{
  "encoder_conv_stem": false,
  "decoder_activation": "relu",
  "kl_weight": 0.1,
  "optimizer": "muon",
  "momentum": 0.95
}
Rows from block 2 of the encoder, named by matrix and row number. Rows with one number belong to one attention dimension. Each number is 500 + 50 x the weight over its row's rms, rounded and kept within 0 to 999. All counts start at 0. Numbers have three digits each. After the name is the row's rms in percent of the matrix's.
# v: attention query, key and value (stacked) (encoder.blocks.2.attn.qkv.weight, 960x320, the v third), inputs 160-319
# proj: attention output (encoder.blocks.2.attn.proj.weight, 320x320, transposed), outputs 160-319
v.140 093:454560493493513573457508486462518456458493545433413514473547542467429512518594484542476556440427438535483541492535475465441525494582531520511466452573474544473588499455485466508472488443379612535447526398479550446561430546507466591577480397564344488439459502489514476438510574518604613458497493479419489457475465525544525532528508544554503434455548508511567589524491568474528457466525535437486430511533541498516519542514515493486429497405468487427499601442508496570417562558554579
proj.140 094:518450451520553480407457437517476488550474498532524487533449466460561472435422571518488511547600529439530443494415483584464516500447502540420487520511550496456477429474559569553566464630526470445517463534564466453484551525547516393480527559412569544559530507473526533561481455495454443473476532664490521558603574523460438429551538430439457630615494499466511450486490477449440545549428458536489553464480399450462521494521498501493503542535424553552550446583517538445584441431445441
v.141 101:345427453418430471449493470491479484487505549463504527525585567446550550477474484484539586501441553568452528536511482549480438492382521563548487469500518498530537519465475486483481558483573547539578473501494544505471527487330509503555479507467447413467474505469491556459530482563525541444406447529473519477545531496434521521579516472454508458550521502535535523420449480531530585517500550557481537409378530475551490470571519467501456450481515532492510409507551426561433434510520540
proj.141 106:536538582490529539525531568556438574419542448586462453470440516480505433504548533521482375520487522456468496545437498493543525442526460466495508477532515528441524507473535550548535540543522413457454527488492421416523491513592515577471496502508459557553511553536551471502423495461486460495537539539569427427469509516516479470471476436514538546435567552480500469585576516511472469542383415538481448571625472520488519482469480556475581490501459436526485496490500522425560572401510458
v.142 103:508434486564539500514441462502457451560546546630480530462495582508498558522575537567432578528516481495460506467589487541471370589521488463501453430508482491453692544514500530516610415492526487458493531584445527491456405521454492483499603370530478544509489595478523528424529490506547463567511482528466599481566430486558563436567489498495509474472531464459513461486538494493530499558564397441582448514531476528506548523511397498515418520673536400455465512518513529558567574496454502
proj.142 102:584570532391498452467457450508491508539449465435429469521550401511471564468556488403532531530563526463524373483456510497526602441510418488504526556422487503525319447540480379456510557481472531574549486473543519440515570450657463530522450527408415572501476448599494465558470509541486472490494535576478438519484486546469454531461537505504564427510499504501453551521475528595487437414470532570436501527458485453463428443532603543531556586367481554509559515539424553462464427541496512
v.143 117:425511489511543582613519482585485644523498500508467532504449568500460545500444556471460508498347490453557502551511461531509465572504585495523438579428487498463452476516503519488581513544511499504456475509559545410549403515486528482454464506438532552405576476526489536558457457475567536492529506481522480506446457415532380432578548566525573582585509486528602439517534445558497462464490517493518483462549541568437589455449522461527575518543471466605576525430544509453441502431439421
proj.143 113:516439449444455497470483431477483409486475583475548479487556433508559544544542427551541512549593543504435468448489576483552500480512367461558467449558517533509412535494485460511403474501500510479559482552457519577470609492552402520616591439525387469576484504513510537436448521538496480463463439404534564502466607507448576549530492504508399458496495482426408549410436529462557519528521497429533488562475532432590453492553501510454417486454604472442577491483382552542543524585499563
v.144 110:443480552586521514523578523428434518539457463509442520509533523494583370546565588594531426624597551490459476489556464681545537519465515461468443515464490460556454469523465513495556473511518518496499524577415569437527456442450487469546538520549498470445474517518485505440506555550457474508409509477472594519398591462439536459573477494455564410514470479430360405527600467513560503445477513505505442450523412512564447493500516523485439498443588539462519514507551504483475545478498637
proj.144 109:511524515456468550570431504497612560550531503511484516480501473518381488475481369415451524408431496483486555474538516407490536464553536446493486478533491519421488492496464446481441455538437450635483455502490524531532508588505487533422434502468514501569552458564509501506565477506492462470523478473570359518497465570572462471435523529442540547474483516513608574473408501453497469466529512469443578550520467531475515453455528558463564505528451422533557552477486527475463437576515466
v.145 102:506512531517469495463449590555521443537477567489506431489477546512489501494504396509519392489584432490461412548489483504492548444349556482546572520411470522472464501598460511526478487516528334588455494605509444513485522418526502586467564534475599622442543523550384507456495397380407560555463494480416510534538536420495497535457597511454495575554486466548455537500643511475461552552452496549554517474403430542447538500489467556528477482543450470525543435473456510439588467446427518
proj.145 094:517464488361422536664451404459483592455512434490503543505448484490530496465454582493545544479422502488485497531455451442582489502583413505537447570490521484501492474346551518434533538513501498472584514428465588475500492580542458468465485489514439392451448502510627513512529600618511506458594553453489492474382477548483463467550408507526461427457436486454456524501434500530484542474539530461528544494562571509629540501521562466507430514434616516489536487541480469573495492551530549
v.146 107:397513498489470478574473489567487565472493550544544540529510560503501470435521494456490524554479506381555504544554456581531444537491553427507459501440498481447559496508563566457501484465556453471570537488461522434484470473500478581520446541476434498544480453544541491439566500530568458497511542568539540562512525518492441413513517519490509494608522466487523465537427601540512634524438538465370482544544504470446498530415542505456469501592492443458502463517434501442443450488588544
proj.146 110:612488518487486523519449523505551353531428429435522482423557478471502542547497514578463531494497473594440461523458559385540561484569396540468504447580482550513409547471442422548565526508484509596486512582522623491535514498445505497428567481547490483454599541484464506576446506476444523544533485497493472451431456555481559587355518511447461553503554471534481511487511430390425398469544393562502556462561482460515491449586465518598504483488540478492506553498544468502539572470461442
v.147 129:488475495510396489454429530575478501516427512592490489521537531464404493441550468523458527511449503594443500523525444432468505569508512551436528534464521486509557519496473528521578501519531531495477576546588526462497430447494467405494444491538501619482484513510447540522494518448480504452516442539453540496501480473481594503494514493415500528495519508549525462426486536559475572521484443455647557439560456569476500514514388392559450445599474442475465567437525543487543548572395519
proj.147 129:546426495478537566459493504499484489487546533496457523448447473577627508528486524414551517574544547410527432465474546504485515405424395445526514506453405498455510490564446536400486545479498517548545494400437453547508620487581497543564487466432390460527449457512536551486512435560535477584469514469482528489508490506534485415453522520530487458500466451469473517551553535545481458485466527499468438580474547520503588550578515519527446445408564544498567397567461553496510465470510516
v.148 108:591504489502470494517531524398444475463450488486475488516543588494523580399522598458458559482438472531464556509483558521445395452484507466498496472500572528471538526546432450514451566498553530579531447603533485568431602468589482491428429503649475488525516535511595574522408559542506419539519495474425474520518472544552570593543459506503482550500548501455490595475471562554557450598483532551490567458581493467541432483566529458509543467573392357487404554534465561506593503453480493
proj.148 109:421472583485518494530524445529529514467530540478558515560436504551477498528481461435534411499541488527543519559597451477538598434443487473535552551518428477517427495429534550503566530445535512398534520483508474432588425486422566513581475510389484515497480505482490490479564433500491596572488500599488543515537516412468474505438499524622538447484532499589449496632496468518486531463525422467472467449397438494542622532411535559501440548440476639473492447465489388444456476502588548
v.149 107:405440513468598534537572500429504470490452472564492478445508645650504531456567617564543440565487552535440508519505416542523462507520571561474539499469516480469435492376521433454492585526523466479529507494483619571503456439549507553513566557485488461574562457536460591497536472600620489458548462475536471491538454436501456535550497449466584474433530461487511452517532481517476400590477470515509523563489449527523523416557490426497470514472430494512543411416492534543438456456470517
proj.149 099:541530519526537473479440466528474559528655491457536441494522423407558494557511456539548475392537509571498555467391593497533545493488466532537516520524447494441509456644537533540453436520479569471538469560467467527463536630494441543569423472472494469483418561543515508495450510456421510508462486445548445469485541428506531498510490492592530420542573446434408611475567525511517536481493530496531441477498555513493456429431517552463504525539519483479488539464522461492546511583482503
v.150 107:557466426525487489461557548489421409488458496531541428486457505442536489428539511529439473435496515416498520452489576421453434523526500559488434444508581511428547456608457478517598486442548526443517448590488448627476494517428505524495573513505513573541511600512475485563551537472473507444479536499517471538448465597584516463528380502421514587476538472498446550546528500523456459484481526463554479410634544527457511478458525501487598453518473540561508567530523500476517518596421391
proj.150 105:469516528419509482538427556505540517537518423485491593525486416518464474543448490485499519608452475573474478577557425515523554448491507516602559536519450404564517546468558508482399589466529507502473502531510468514543443442569519489509495530380532478502527454486551534446489451524534555555501474475468504536539490415445500513499537494537478466533473540481566481478554484493472518572506446414435486598416447451595510569505526504512402564406502484478507471535437450516536439425547601
v.151 101:551483421527479468445406469509535416524602525536524577487490419481551476497434495568439524487456491559495581474458531595476540562544526520556479487465456425470537494523480528516614530522621489443622501500443491480457484501376576456539472441533516444491412562416440412474547499437423492458475535586546569446539538464556553455510397539520499513516466546512527512597459464454559493454500452440523422496446485442477452509472524567421533462534518562504509476543538487555458511507532499
proj.151 101:413573544469564452462543594554471531488422435478426399466477542461394511524547486508516504472485582448484448544526372468517509484498461528489528515489591515548561422444498446474415441524453468531398456555631569454492487545644506511469548506400496564464569490565529454520426525540573599449525417440463491556420520556462427509452531502441518470501484570509526484378486494542477435550553518560398524525621530528532449486527490511535454551479469454520521544458435562528434458443524451
v.152 109:414516599449535439484574454497549520481512450575487582549433451557523450448557430449484548507443436478561309520503476573454486482477506527453508527475523511438383581482568543491479514487547566557469446568506466387472530423496443530407482504534531512408530450597546544522476443561535498549466467530489544488528618508531581484550501456501550440593466511511496519494531475550543590494446519467480531526469461510440445522526495592495443533520583501441530501509548478509573510505442464
proj.152 109:553420564541441559598490576592531592479506454483566504472529546489468504512436541580455500495530502548449642523521591444565546530405527454507467472553505512558316466544403522543501467510442443559483588475446511562559539513617514577491514521483460460494467551445573541472591546425481480475505503476493385467428483562497409599403539492455445440477424500540446504529496496399463475440536467463450574482489436513529486484445432426512495525500485510568570502454427473441452454437548523
v.153 112:511572405460510554475421412560537589423554535510433526507535466456453387532513443560507533502528393463492500500537496500491518481534420487491532576553512471524444487521477494479467441488523541510503442516427472467622467564391477501545446479482400564467511491504415479477457576555547583523439403472585465454527473417544559476475571509398499576611515570479435462456513525479505562540520498487494525553426566501500463498434468565499509569548546511466545451593566405447544509561454458
proj.153 108:490442532514456392551513570468463398543476517565590461468460558456580543434489553486463405524527508574549477531505535493466491518434557486438510496509472498510493538465519460518565525469482371502520589483492439517391517461578535530514575551583551438531476484557595547537559501402513392504524557470383593470511537606470503518378438465496503479457451470538570480622524485424482445446527482528466485442546487464452493523539480431561525415450429533494447557482442549431519456465623514
v.154 099:427507483454547507526571476476520425574463517590454523568491514551472546569414606456575536509463462491595465485579477462524445453441482454421519433495478573496458474534508506489492590518428405591489501519498483445501658490509527535473424434540497485453478480530458571506570532534559514470472425464519448416476389460532448506559522485497539489562533533508492556395602475477452465513514566559444583475483481455511487437482419487537483462485482464424514433529471487404534512561483454
proj.154 101:540534492497406563561467486584454542420490477438596514453452514429618453457478498605456480511549484563457500544403534487476510601523565504494470503532556475478445520457503591603438476493526551392503543474520436459502479533480378509556506560406560495606511534441508440534414536487458492580518557481565508464498591491440478491557473481493482508503457511525536469653415494464449518499563477528573527469506508467501493539606541536420475576509512573473436541437441486540552475388520520
v.155 127:514543500525540515481514517579519594471488549516576499522548492460461535523447471556452501340490499536513498532468488499517442418597481544476506489447447456511436529446411455495546468458502412458486504560560485492558461527499535499391559459457522534599492529590383465494420556473535473519489461453419355453507445403485453524434500491454419649584614470465527411519616478561500401509480554512462476459512494492541546375506559456427556475509449562592477475463473528435523480496465440
proj.155 120:521456484437441391489465499435430414532542500499400513496462531521595403460511492474556509540476492490425494487451539514535508549458561459518527513559536466531630440531584487536454564457559557485509501517432502547444548461474467489643461546544496412463525500437521522496465445464459623485435436471588586545504521526524541581620400461559617364414487574485460540469377513426511499552516477432571427553470598449517494624529447554587542537470575462454518495442506463499483505488559567
v.156 114:490452464443441444540509489442508457511499557429502493502448508542542488442534526559453484526507535496476490513476405526495491557499655515561518519511550399495593547551514490500648574501659528473510424595586503544379510490490514483506541529461522469509555580587531591524484484497455490444527565488506572598493437482566482452517493451568584447444458428619538466564488407465536487453479429492545461570519364518405555533510509430527577463596462442533490464560506532535585547514418440
proj.156 107:497494556509564482411526490537441553465509510554454516522517494534430565571505430378535557501472538471459465498569568482543521428447304471518473548498411518457549458434491478443412390456464536549544455404439514466605482481511519544481514482483507517454477434451483472471470539499575486553482445531486382425494497506460466477556482579524466460588557531408549561461559653583511469513514497490475525449470540509632469473498515578468430529436538531489539489429431492484403515544511529
v.157 108:438575491364555509441481443520501609418569533503572457561473445492513451514423445441532589335440397590610421469569520482528496455525528466513507470531507487519460510454500436501446468490460529498452431494531476532479509545462523474463459428456498386477458533483521538450420521523509522526496442448469403492447520549473494506487520458491552561541502544456607468548466460488574461507544593393465502542524568485558534493552578588473469588457554627450486532598535525534425513539537483
proj.157 099:475516512659510522550562500553447456537495519550548420506511546544484523481457564522442416596552528483517611481475513530495512541491535536461512513510464464491552490515410517502577542494455425487504546530492469455493513466548594537511496533591511524447493446462543453509561438521521457462513579592561547434605496503545429482453510519433487500554506427584457491449518543522481497578442397614449601432358424474443492495442379365493556493586455468564440491383496507418519535431492463
v.158 111:416552537545519458562490464493428548397535446590558477516549531515590502464513523412508547374494499615579394496516548514516464468378532481429594423518574556430424464518421430501495525554427467513551439592534528474464523534532540491494462408418459459486403471455462494414573440507570491488530496507505430526430657470515462471509470500534443538601485508551554526450541536553562456445473499440517453348559525530449604483453614523504515464555548526526530510576462554423595541503495576
proj.158 110:524533480384349575651491510548489561501461524432518549483430509480408547579376526560524468520454552479375599486477514537475559562534524479595468514479462484515419493482507511536537514418583513495464497506497417463561476452477466455500494585508488580580573450467542448551419505462458557503449520505470549424552463517507532541516459522429571480430444498477482474512460465469480496601494436522495607620467455492531441515466385441541514483401466529468482457419532487538443573432431430
v.159 098:557601503610487484503509492515470493423602629530521425580463420485518486483530534493477500529492534466560484558577424481430558476533501479455437501466517516470518482553424530439539466481553488509575541542413489419385556440451449504508486474475569578461476487464427442487501504548441496413545524506509497475545462436621569495481489460502481481577573601465485526620526542476427445581559484540435503486455558556471461443517494416536557506531433379497582526482499479453495531471540460
proj.159 103:506460481472459558450495507506526469559405388443486533450461556532430462544471457497489581456453460507454442494487490499559486522495487544486566496515562464547492462486534494567449534476476446546465520455622554537563445475533545536532582526476455480464547494558505544581523530447485512516448474480438474584432461559417450537488503538490463549444401498564498526453439415496477538462516493502512490576537445476553555556519508555580435481474529622520475491527431482480488509484603494
v.160 105:454525480478432470509540538539419516529454469434558478440558541364576409455524597539563561508423424552596580549608526375547518496565476395457435569464567493487431555554547474549537526423417509590483509489520554468448458429594554459511541352619439509581458505540539559383541513479571520565479506485495405526478460546511479433563444550462528540489536473465512530496513558507532505448464556573516475490510489537508508510514559489475564468513470462522442595524506449445530495523516447
proj.160 107:485528464526555549554510419440604467478597483475481504554441486607488486523420591375484530479603508519441474505438451540435472474364602571524547431552446523575576453525437505480465551520505474399492423496523468536527502567461540487562370595493631431463513511423469484516465461508440525486454520551518469457472509474544600554470457487556511487495425499598530472539442493481516472461465492444485559497466470444541507492498505503475456533575467559509526464519475519507452476496551484
v.161 111:538524434493469469564418612515475516554533475473487442473551565478521386517508478580406483522501397484471471445457491431508466478482555446570527491627548535568510426502490556509513478505489419498484433527459504524575320485504506521516532463504494542459459527470536546485546414363547500422392530479526575612469531490495425477433517505427529419525359470477508550559535471444475484460523476451583508521558558515405505537433452495502484546508608531487488465653469543542522514499436541
proj.161 107:510516448463512559631475451459520492461405496522584555472561467429485643484436547436590486459527542498582481555541555536526550506534422594478457537434460456426375496476484421436458515450519544548503563536497467483435575575458507490470514592435530522564555460507491496545447562639518472574607543471516513542485476533544505468474498521423486666553522433437527411440504520515498495535436524547410531582439395483576597447535548499540512492452441465537441547444515459482415507500524515
v.162 102:525516522454492504459439522582516486476515372500546482509481419428592555571397483484557570398600446539516451444527486458484607511481442494416530486558553450497400487479443470549513485443550448510543481502486424572516540531428498498446454458415527581538432462436422490449494499419485563456518417453486490524454538440462588448448483527515464571485532559483514490510457454457597485562537496508412546474453472455481515543505468470516601517492533490536451451573416501518574543611481519
proj.162 092:538556461533493503517546557469476559532527540566474496435555507570473450402547479415552425590434504483577536513562495499517421519384530537529496619410499523631638511498555515483557545555485434467465516503507546510531539393511501421549558517522490467518560564494487385522453483525586501547481498505429508453468491460537460511521412467446535433415475488585552455479496553631433487570510480473472492533539496502453431509614488516511427418505504460460509527454519455483398480413437440
v.163 105:582528559554572534559547550488542602483441490476426488480530545619466468535520505553490437493484424622426522492481476545537479501594559562488475485555483505493583501474489538514468449578465473555512471523456574412503472457637524530401501516480491521548527475531460501408475465536521563542411487446412483471449448422501523539536521491485518413542443552388558492481552407501570450470546527426580504508436530484560580513428541504443488544424539493551487439513481510560570510408510558
proj.163 114:437508422429519470410399464565466402480551502549475455539475461425512510473527506423548482443552518423517573464545461450534469470453468473531532509452520415492525447443531451438439536461484521462518465458513469506466512524490512444621457483500574480515520536502506496523502525508505531497553526607622466620451539563553410442542482509516583550421534414536419466494437552519483422528502445529487516562455486563535521453566502547505485496588431576475488567450524447483440480570500469
v.164 113:519379509473430524529499421510563547379485533518493516488541504552500674473480574510466517595393414512502491457514514491450477516457499513595494465449534497398475542530530428433523451456490511465567452506438524508522484481403572451445513562416496541558499531494394532537573481442470452490556519413524470524409542567441465424457436516493545485534490579444517525422430501531498562473520497554557469514573509475507559481523555515526500594511489480465468464544528505575488516451532430
proj.164 116:443639502487521512630492490571434493577545454506463497481495457479524471498588488520525441435505572470453491463515459484499483528543459575462433572489497517546517523436445481537431518602513449538468495465557532551455564467567430521592536364559437533492560526551561493398417500517529549499530555635463491519485550375481581581492652552598517437464520476477523458495595541588523451466469459449487528545474509533636458533429469465427514501466542535479522575485523441440427532531444554
v.165 116:380476507542496537491576427467536456555474530516499557529466436544516532456506481469569519580490545589532489461561482509422542495402470516549496489595449470475474445527457589532562570490419501483464516495481436484548552503361499446510479394557432512382464517511490481386581489474472411459450449562465564464608550420505490406462427513540443503443515430512464523653525480492469481526500402473528523483414515522474540486464415530512432509521473452443494485464517506585489471594550538
proj.165 111:527571574489524523517520586532515583463484450470492505500543548451495544557467492560470542405515490377531436456454484502505432527555540479417499453410633537515488552545508425512555422600531507543494546512494514482536473475570457534460525591442454521602545476504511525586443535508562475471521487431458453473455504554539598559581557487464486450541414556498539494326485471555547488399523516569437494473637487495449345528512496513562570516518567534523578563519524432488500531448426575
v.166 101:627528356528556473478467515518491437511548533575501598493505478485416473477514514520432514410485581528423550527431537510571448463562476575450554486461547537514465391377462483465462559541412570466522515472584520520520470624494544482536470592492447574534465444440439477542551578506461564450464498522541478579457577606454432519414468585388495549482460495508444635558482495468467465511534557500522517424520626516475402478503485546530498416497547605534544484484524540484460487498501505
proj.166 095:436494604477427508609522565454563500406415495485498498513507541497544421500504484593506465542494476501530549510592456477527516567451539443552473544574449474496451508575485555501528410502628460499462477576482431498482594463425508442541539483487501477488507531535618482477506376568531520556521489454480631480475510460504616491545464409564470473508557507420449413457494487532574516503427498609498439544459481493536605509408570425504477508511395382426436520528415504503578530507549517
v.167 103:397447617446476432532562480504479470515456468419529469482518439450549537537567426514536484641608509508521474495541464509507530505464455422473554526498437459573440489441470535497546467407448505573540638485505472456469533397472558541524501401618538523621431472497461491562462574439461420446470442538513562565467556497451476523470516481518451445529494498562466539504511403578506559495450448531503544457526446438517426487519467489516536411440435419458480527400454466458475513494482575
proj.167 105:580522520503451562501494578535538596572576514534468483461436458592453453442468556509512547388491463543467486424464557517422536528497519502454387400549576554495463441546534519536468612518509486476435436468431526571547519554437413427497481536479474469462511438488485485477546542586398497555472535481407469390445483483552563468455535506458601521393454573504533536492523552410576413420542601587544468526520508570505524442576516434503477507569593589526540520542508464547487417539524464
v.168 101:467463523457554487378567457448527508527462562544471473497442599693491608478435490470584563496535604497469510497471540655536482570471535519578499459390484580538470507474505388520521488509470504430514566496491518505453573524477528514515468477532468468402508547485549579527464529571447541528510485538535469560553501478502524613562451463451514478563483505542560469477475495475513451598528548500514455517413533464508542494463437578452490429492467442448467449467600509426441504495462519
proj.168 090:456484558458466459455471544595446520496473552528503415511561409389533470557536512530427403538451501478467501505525466410386545448589502442525563523582469425461571493542536540442486575501564550557526575525531504510509385514565568547501449521477448474539450480512501456482523463435532452468547521459489465403534458487406484374433563492564523494537632551484413562515566508511500502520523462561487581398609486605475482439608480444490566510483542504539544485502420547550587500466456515
v.169 105:367440468507423531527564575514469480547356486434474454561523605440502491475461548486592550519463490464453515523564491424425532467368605532452474644545491539447508527495567528512630624428529528543468488506484490517414506468499440481501595473481466522474566486557500561466540487462548544504465518539485513485536459492545457479580507503514538468435521388507461471501469486468416483470474439558539498504468518511521606482467478434478538516449487466473531482539481409486417492538414485
proj.169 105:593487534450638470510480418489500549457588512488499578486510450519569536502477475488466516529518456469490387514447557485532417490539429508578486365444537498583526517554518501496333404575494486464529447430473508562592558558440506541494485594458544470592486503456536527509423491472432479491506510459506408516484491461491541493572436429495479535568485567435528521483603568539446516413469530438497485513523496516510464549545512629542488517533549513509530533528571554527566494472478512
v.170 099:618477446521443530583486488474499504507505534416442530556524482384451520540423532480496538538525502544426468499513535547501510482454483552546519557521549501518444527507452518507461605497545420559557439527510512453466504544406487422476492556536517494477509447506451589485414493467483555505454401549487519447463589482483500554513497490570514489562486495542444573444512458468504548544540507655558567505411540462621476442551517454557535476519440516445547468488507440503455516375471489
proj.170 095:416525602459525440608585508487447560465512464582505481502445613550534491467523464481541438452436523491474554556513461461537454500435480476493510456484556531459462472504526526574426448549516484446473530503515414555468558479534486513548553511456502470534497567472575415459455441592482445463521533448539459581520486494471509470441500458478547514403499525469500412596484488569521523402465534465514463538518510490442573545470494604471465517473567487538463468496433495495480494571589505
v.171 093:492568424495465512532573496446434525503508565409506463550533521494541544469470404472483496533515430522552596561516556474533494504563477434515402484521487528479513494457446489464493485418432410480519522536498537450492425420539397435463441444548428544507435507449520464623418538486525463489559559478443456521504575547450583480497387466426519442489492554492562499617504590484535469378516596509490372525515530499543470464467529498393506562547503492550520593461578511543437487538573533
proj.171 090:473536519478521464520510491550552481541452508565593536449476473542471474569470453552517532487453505462435462497486435465453466481463603572488521443573467448534490559480503425561505565541550562512457459529568456520560473503436589583489516563460546433537601441487486547408582533578499493518429434565598518522487436525550436471498631558548493656493554454499511571393454376445431472598541432454483604435513456468468570520572418445596542381450517527558466419544465509503536539500458529
v.172 101:522513413508568507528487464500491480528565490556457494494474414524572488557449466515466365490546482415537505508408552509634434460525466518451516501548448507468570549483547538480426448532616507558506435400506474532487470529492507528534520568460536397508496487469468413631531488589528495479535507498619473447513455587556547528528508502461456448461478537539521497376564427482420537449503497437543430558417503492497439496478488569440536584457457612615551461511618406460493514427518389
proj.172 093:463469525462463411400504539541446504496507492523568500513500535455481532486625429546473573482470490614482527560493484521464516541523566478581554441513520421500528532490493440534454554392476467393490543545458449444521481473532493530498523463525603563491455459511567586370544601423518500472479491419550512533465524434456423512432530475517527570494482516463449508583509542445552496444545585516522423472513542539483417493437457399486512431533483500443467485409421635560527483545535481
v.173 105:504512509607465536579490474503521526496538469518462456460470496538510514514482533500430516573550525526481422556477504554455576449423520509463491572561604436465452496420510547528438450477573541477521411448484466489560410520493562498514472582434527494532557575424514613548557518541483535493582467525509451474571454484496493447518458516401542446481417430481500535413490499501522517486429464572516453558567620546481437622373477528543442529467571523444499519507598476485510545361506543
proj.173 105:480471525454475496614494494485518510587509563495550566528468542483493503532592493485412568461514508454559500402596581521611474569571500487556508486444485530546411442541519467414521526430481455454475519472462489466416572473392469548506537468526523523505476388550496471470452441377510481458458582451472477541446545489520434608418529552588552484482479555554443474560573591508471423490468521461488526440520409521549535417558505473467569575528378560466471565535470512422484506589503500
v.174 085:438440489455436555544500539473478452467504537544398526528439470561465518494433500478564535552532550544453544475433453524379565494512534518522464558517505498437450489393485556556452450514478527466403423538546519535466444467566528435495518506558541527460556575544544602529440482479471485642521548519426502508517495418548544513438522528396496503460456494500481564493489569560510493474454407495573534510484551537544450499434488569476501461484482515509508488563576552501497560538471486
proj.174 085:546458518578614514604485425529539550509546530570557503447512501470483559502579467508414502501444535470602461502594566547588447542539506527510528520454448513546444477575489408409548469507537504578630556476427420523553515516418520622482442474426487469553458453505573439411565431532472444375522457447517533530579496455514461441468512525608528476583460479492498496525494521528476493556563538496495447439486511495425533462532480451523484556490515491477485469505442462493508479554535521
v.175 110:528432426445453443551512452534469444479593446432534554575439535466580470420599474517425522479462531534471581524543447548473483487495607518565462393535527442496606581475489538493526594516564513503541425478502525527449488479501439465527529546516507453509503592505465502580448427480494417548454560487541527489445514541428469444460452398491498463502432491542460514470498428528479533440504448499489435537630490503470483504495519502526467511539555530524536517538574443565536547537520472
proj.175 106:513635558540541541550616480471457520476484553509476513426493502531447535583441446491560505518504474509480456485438521535607554556525354497465429563511535520459478503474440446444490402506492521472413418503505533417536468446498528583431493403435466537462499445524496467416490558618494512489479455616534449455541495515607456584567585546532506470504550513481552555472470537476554465551472480523501596439412543468543499560438483494418496571550463455495387481443430555392443537459511526
v.176 089:416429493521517520519543490428475401461545539460483483603480484530426554475523662495390604440521575480452516451500444462476441429485508548519480437587542481490542543488421456468449539548608500513521471505570520491457606510475549524540540540518518425426470476569632497477515465490549508464525574423420543537417413568511551587540487476514493522426541479584462504474479421564576410492531564527441467527541467386497546508534535437516535476515443552558517486466487524467491476475559540
proj.176 088:566513559512537454471515504522511580510488531500549449459495578468455491453450368542525387585447494503558516561474537523521548460509509491554457579479437559434427450509575531622513456415473523498535497490446397493611453532431485494474500530395520588546554460433451519532487493514472505558480446584519547458631537498514379470570496482485494539629471601403551537548518487585451586566462409502496520527428515535551460519372472561487535574393483487472462520559514516468474499459410476
v.177 100:489464502567464468490455476563534469565566499489496485504554504391497515585450438511420460452558478483421549562460539523637507473500428526524398583572442558543485484471510507509511399498564540441497487459406481480532362504374503503522543491401517483530557473435421367587506521452488557540439526568505440460619433548465507445544474466476529495458532499536529467527489436455521482503489492512484444553484504548493456519478529504481474580519553585520506510458508376580523496450504462
proj.177 092:484527494464526474613595544466474498447483468529514527455465525522473509507573522487478508518509494483521466499487455512467379529579493508489556401453520510559445536455535462507450545444444444474508512515572494508456543459550461574466492523565503492527480547476562583434539536489564451418514506388552482540434519499508470573459497558437512494440504529359586558483519518448521486500479593445463445569537521447439464484483501465476641400388429380557515465592546654482471590589549528
v.178 096:483481457522549469501542462474494530501528492423538485507494494485496540571474501492485461549473554501507454591433442577519562450516459601445513491474519559556502434442533444477447466460497629560462508437570502517475549483532488516521470504500579529540486425513600519455485534436455589408547509507508484541439494547396487510498505564434534495457475539559542574478407560450600456528522563539442497448493620446466508570520451420493515466411530537528554519531477501499468546427570552
proj.178 097:498483525491442550465451526519486504573453588563473547529533518460550387384551560513467500449534488431421533401508584483453440517471547454531497487520551514478536507556531576510587480518565436463491490467497442463535503505434524350524520503502492485477510566393452449479506442477556474511441552628483440544527561499461511439597512449592404484526503489444487482512529483537465511587344490531549504495547466615534527451500515555484548464552494445472544452514483555452506555517409408
v.179 095:441539603562536497479492509444592494450502550522529521521612458537442475506477536563410506510497424585376531577466434476480504426533462513505504549401457456582437501524561455441506489542484559604611546454552543434540497464524458564488444545529460543409506430568477456446509489516532509402526467521478531520519415431501615589541537489411491472458511524544442485543494514450548533534436661571408473531500502530592526510510476466525446438464515503477438516413450508441545457497537574
proj.179 094:527414445505508480404506445548536515478480523489508512462459586406589514457498536467534405524527530408540452563506518470401586521494504477516504550571452529462543454495413527519504506509452442474440508421513452492479514589417487469523501530513516418518465607415534547568507513427550535638498518555492421519443585585456529464469389502577513547511531519408531455475475375436434485455525397408477538498570485497487524533579521452494563530451407461533518508567627517547476545444479408
v.180 097:532576482519488482456549474578530495649431583523536372571503565467463474425530499468485486511485512468460575540487552493514512470466549525516549527496459536553532404470536598527591455505563394547515602471515543480558470462476490422477533532510503548435588531540433525541467529486454464490460489536443474438622432364423397600462470564456477545536456465489485534439517591487407495502489514514554530477507584495499464465467402436467500548529508442509544473439506432409476473485465504
proj.180 090:449428544465518480433519528430372454456507501459461546468469489506641545528508515508481512473470474477495456472467463492483400476558409479507549475439495386433596582542526426416398556492563572461520425520509515557404546601511527500507490575549501420488433482427506627412511470457582602503580498483544507567417495590540579426516512504542450463485549495450468507520504428540442469496429515472580450442477522534567557574537525507518496452499582527529407493555546534509537504526508532
v.181 113:512546542415498460535472478402475542388554515451514565501478564541416408495512487431486553492458490542497422489503491489463470473575520496487522500521557443530504510437481399446472595476553536539500379485532555589509570470562460412450471542455509466498545419462538574542367482533555434477573460414520544477481530441549526515503534524536543434537406573497489484362441501513524421555570491506446568559537485404516490381614537416492527508518585479512490481593483487549379555522473503
proj.181 104:492475485623518479531608524545486534532478530493522435510527528535510611498473499539524412495511470492535500495466569545522569553413418606448506539483495545481437472534528610546470400485455484472492541533463480459448429554446555618482581516546442485466413574481446415465527510509455512552465558549513453484552497525490423501485479491451478520527614420496457532575613483467485553482475486550549493465448512559489534580473506575530489540486441532507423470397465484396550550424504448
v.182 100:538455494476500513486527544525504566392471486476536497468476538560467434488491551416570495488486452500439435530532522538508524583431477556493507503465541508554472482409614535479448543509544535530558461562451515522503389472515551465512483504399410563453593460470427486504505467500445532554499469547509516559546526456441572536432503578491492499466456417540553543509449492481564555449456451467563540454389571508489468440515512525491480625531658440451548430492511484538546536526449492
proj.182 096:462520634479533521575454484582519432478569470533575451531463419466566539504389537523377480510544425538496615451487442445586374432522497422539486513504504463539508520557396422440472399518408513528504426460514614572515601579500462511477560559587516477533502578506568576438542488468555483461537539466502520431434483478672471419545419461522520503512508498470433498461623565486462427455505505473495520504536514474548517539516477492477467442565474504503555588553509496504458491504523524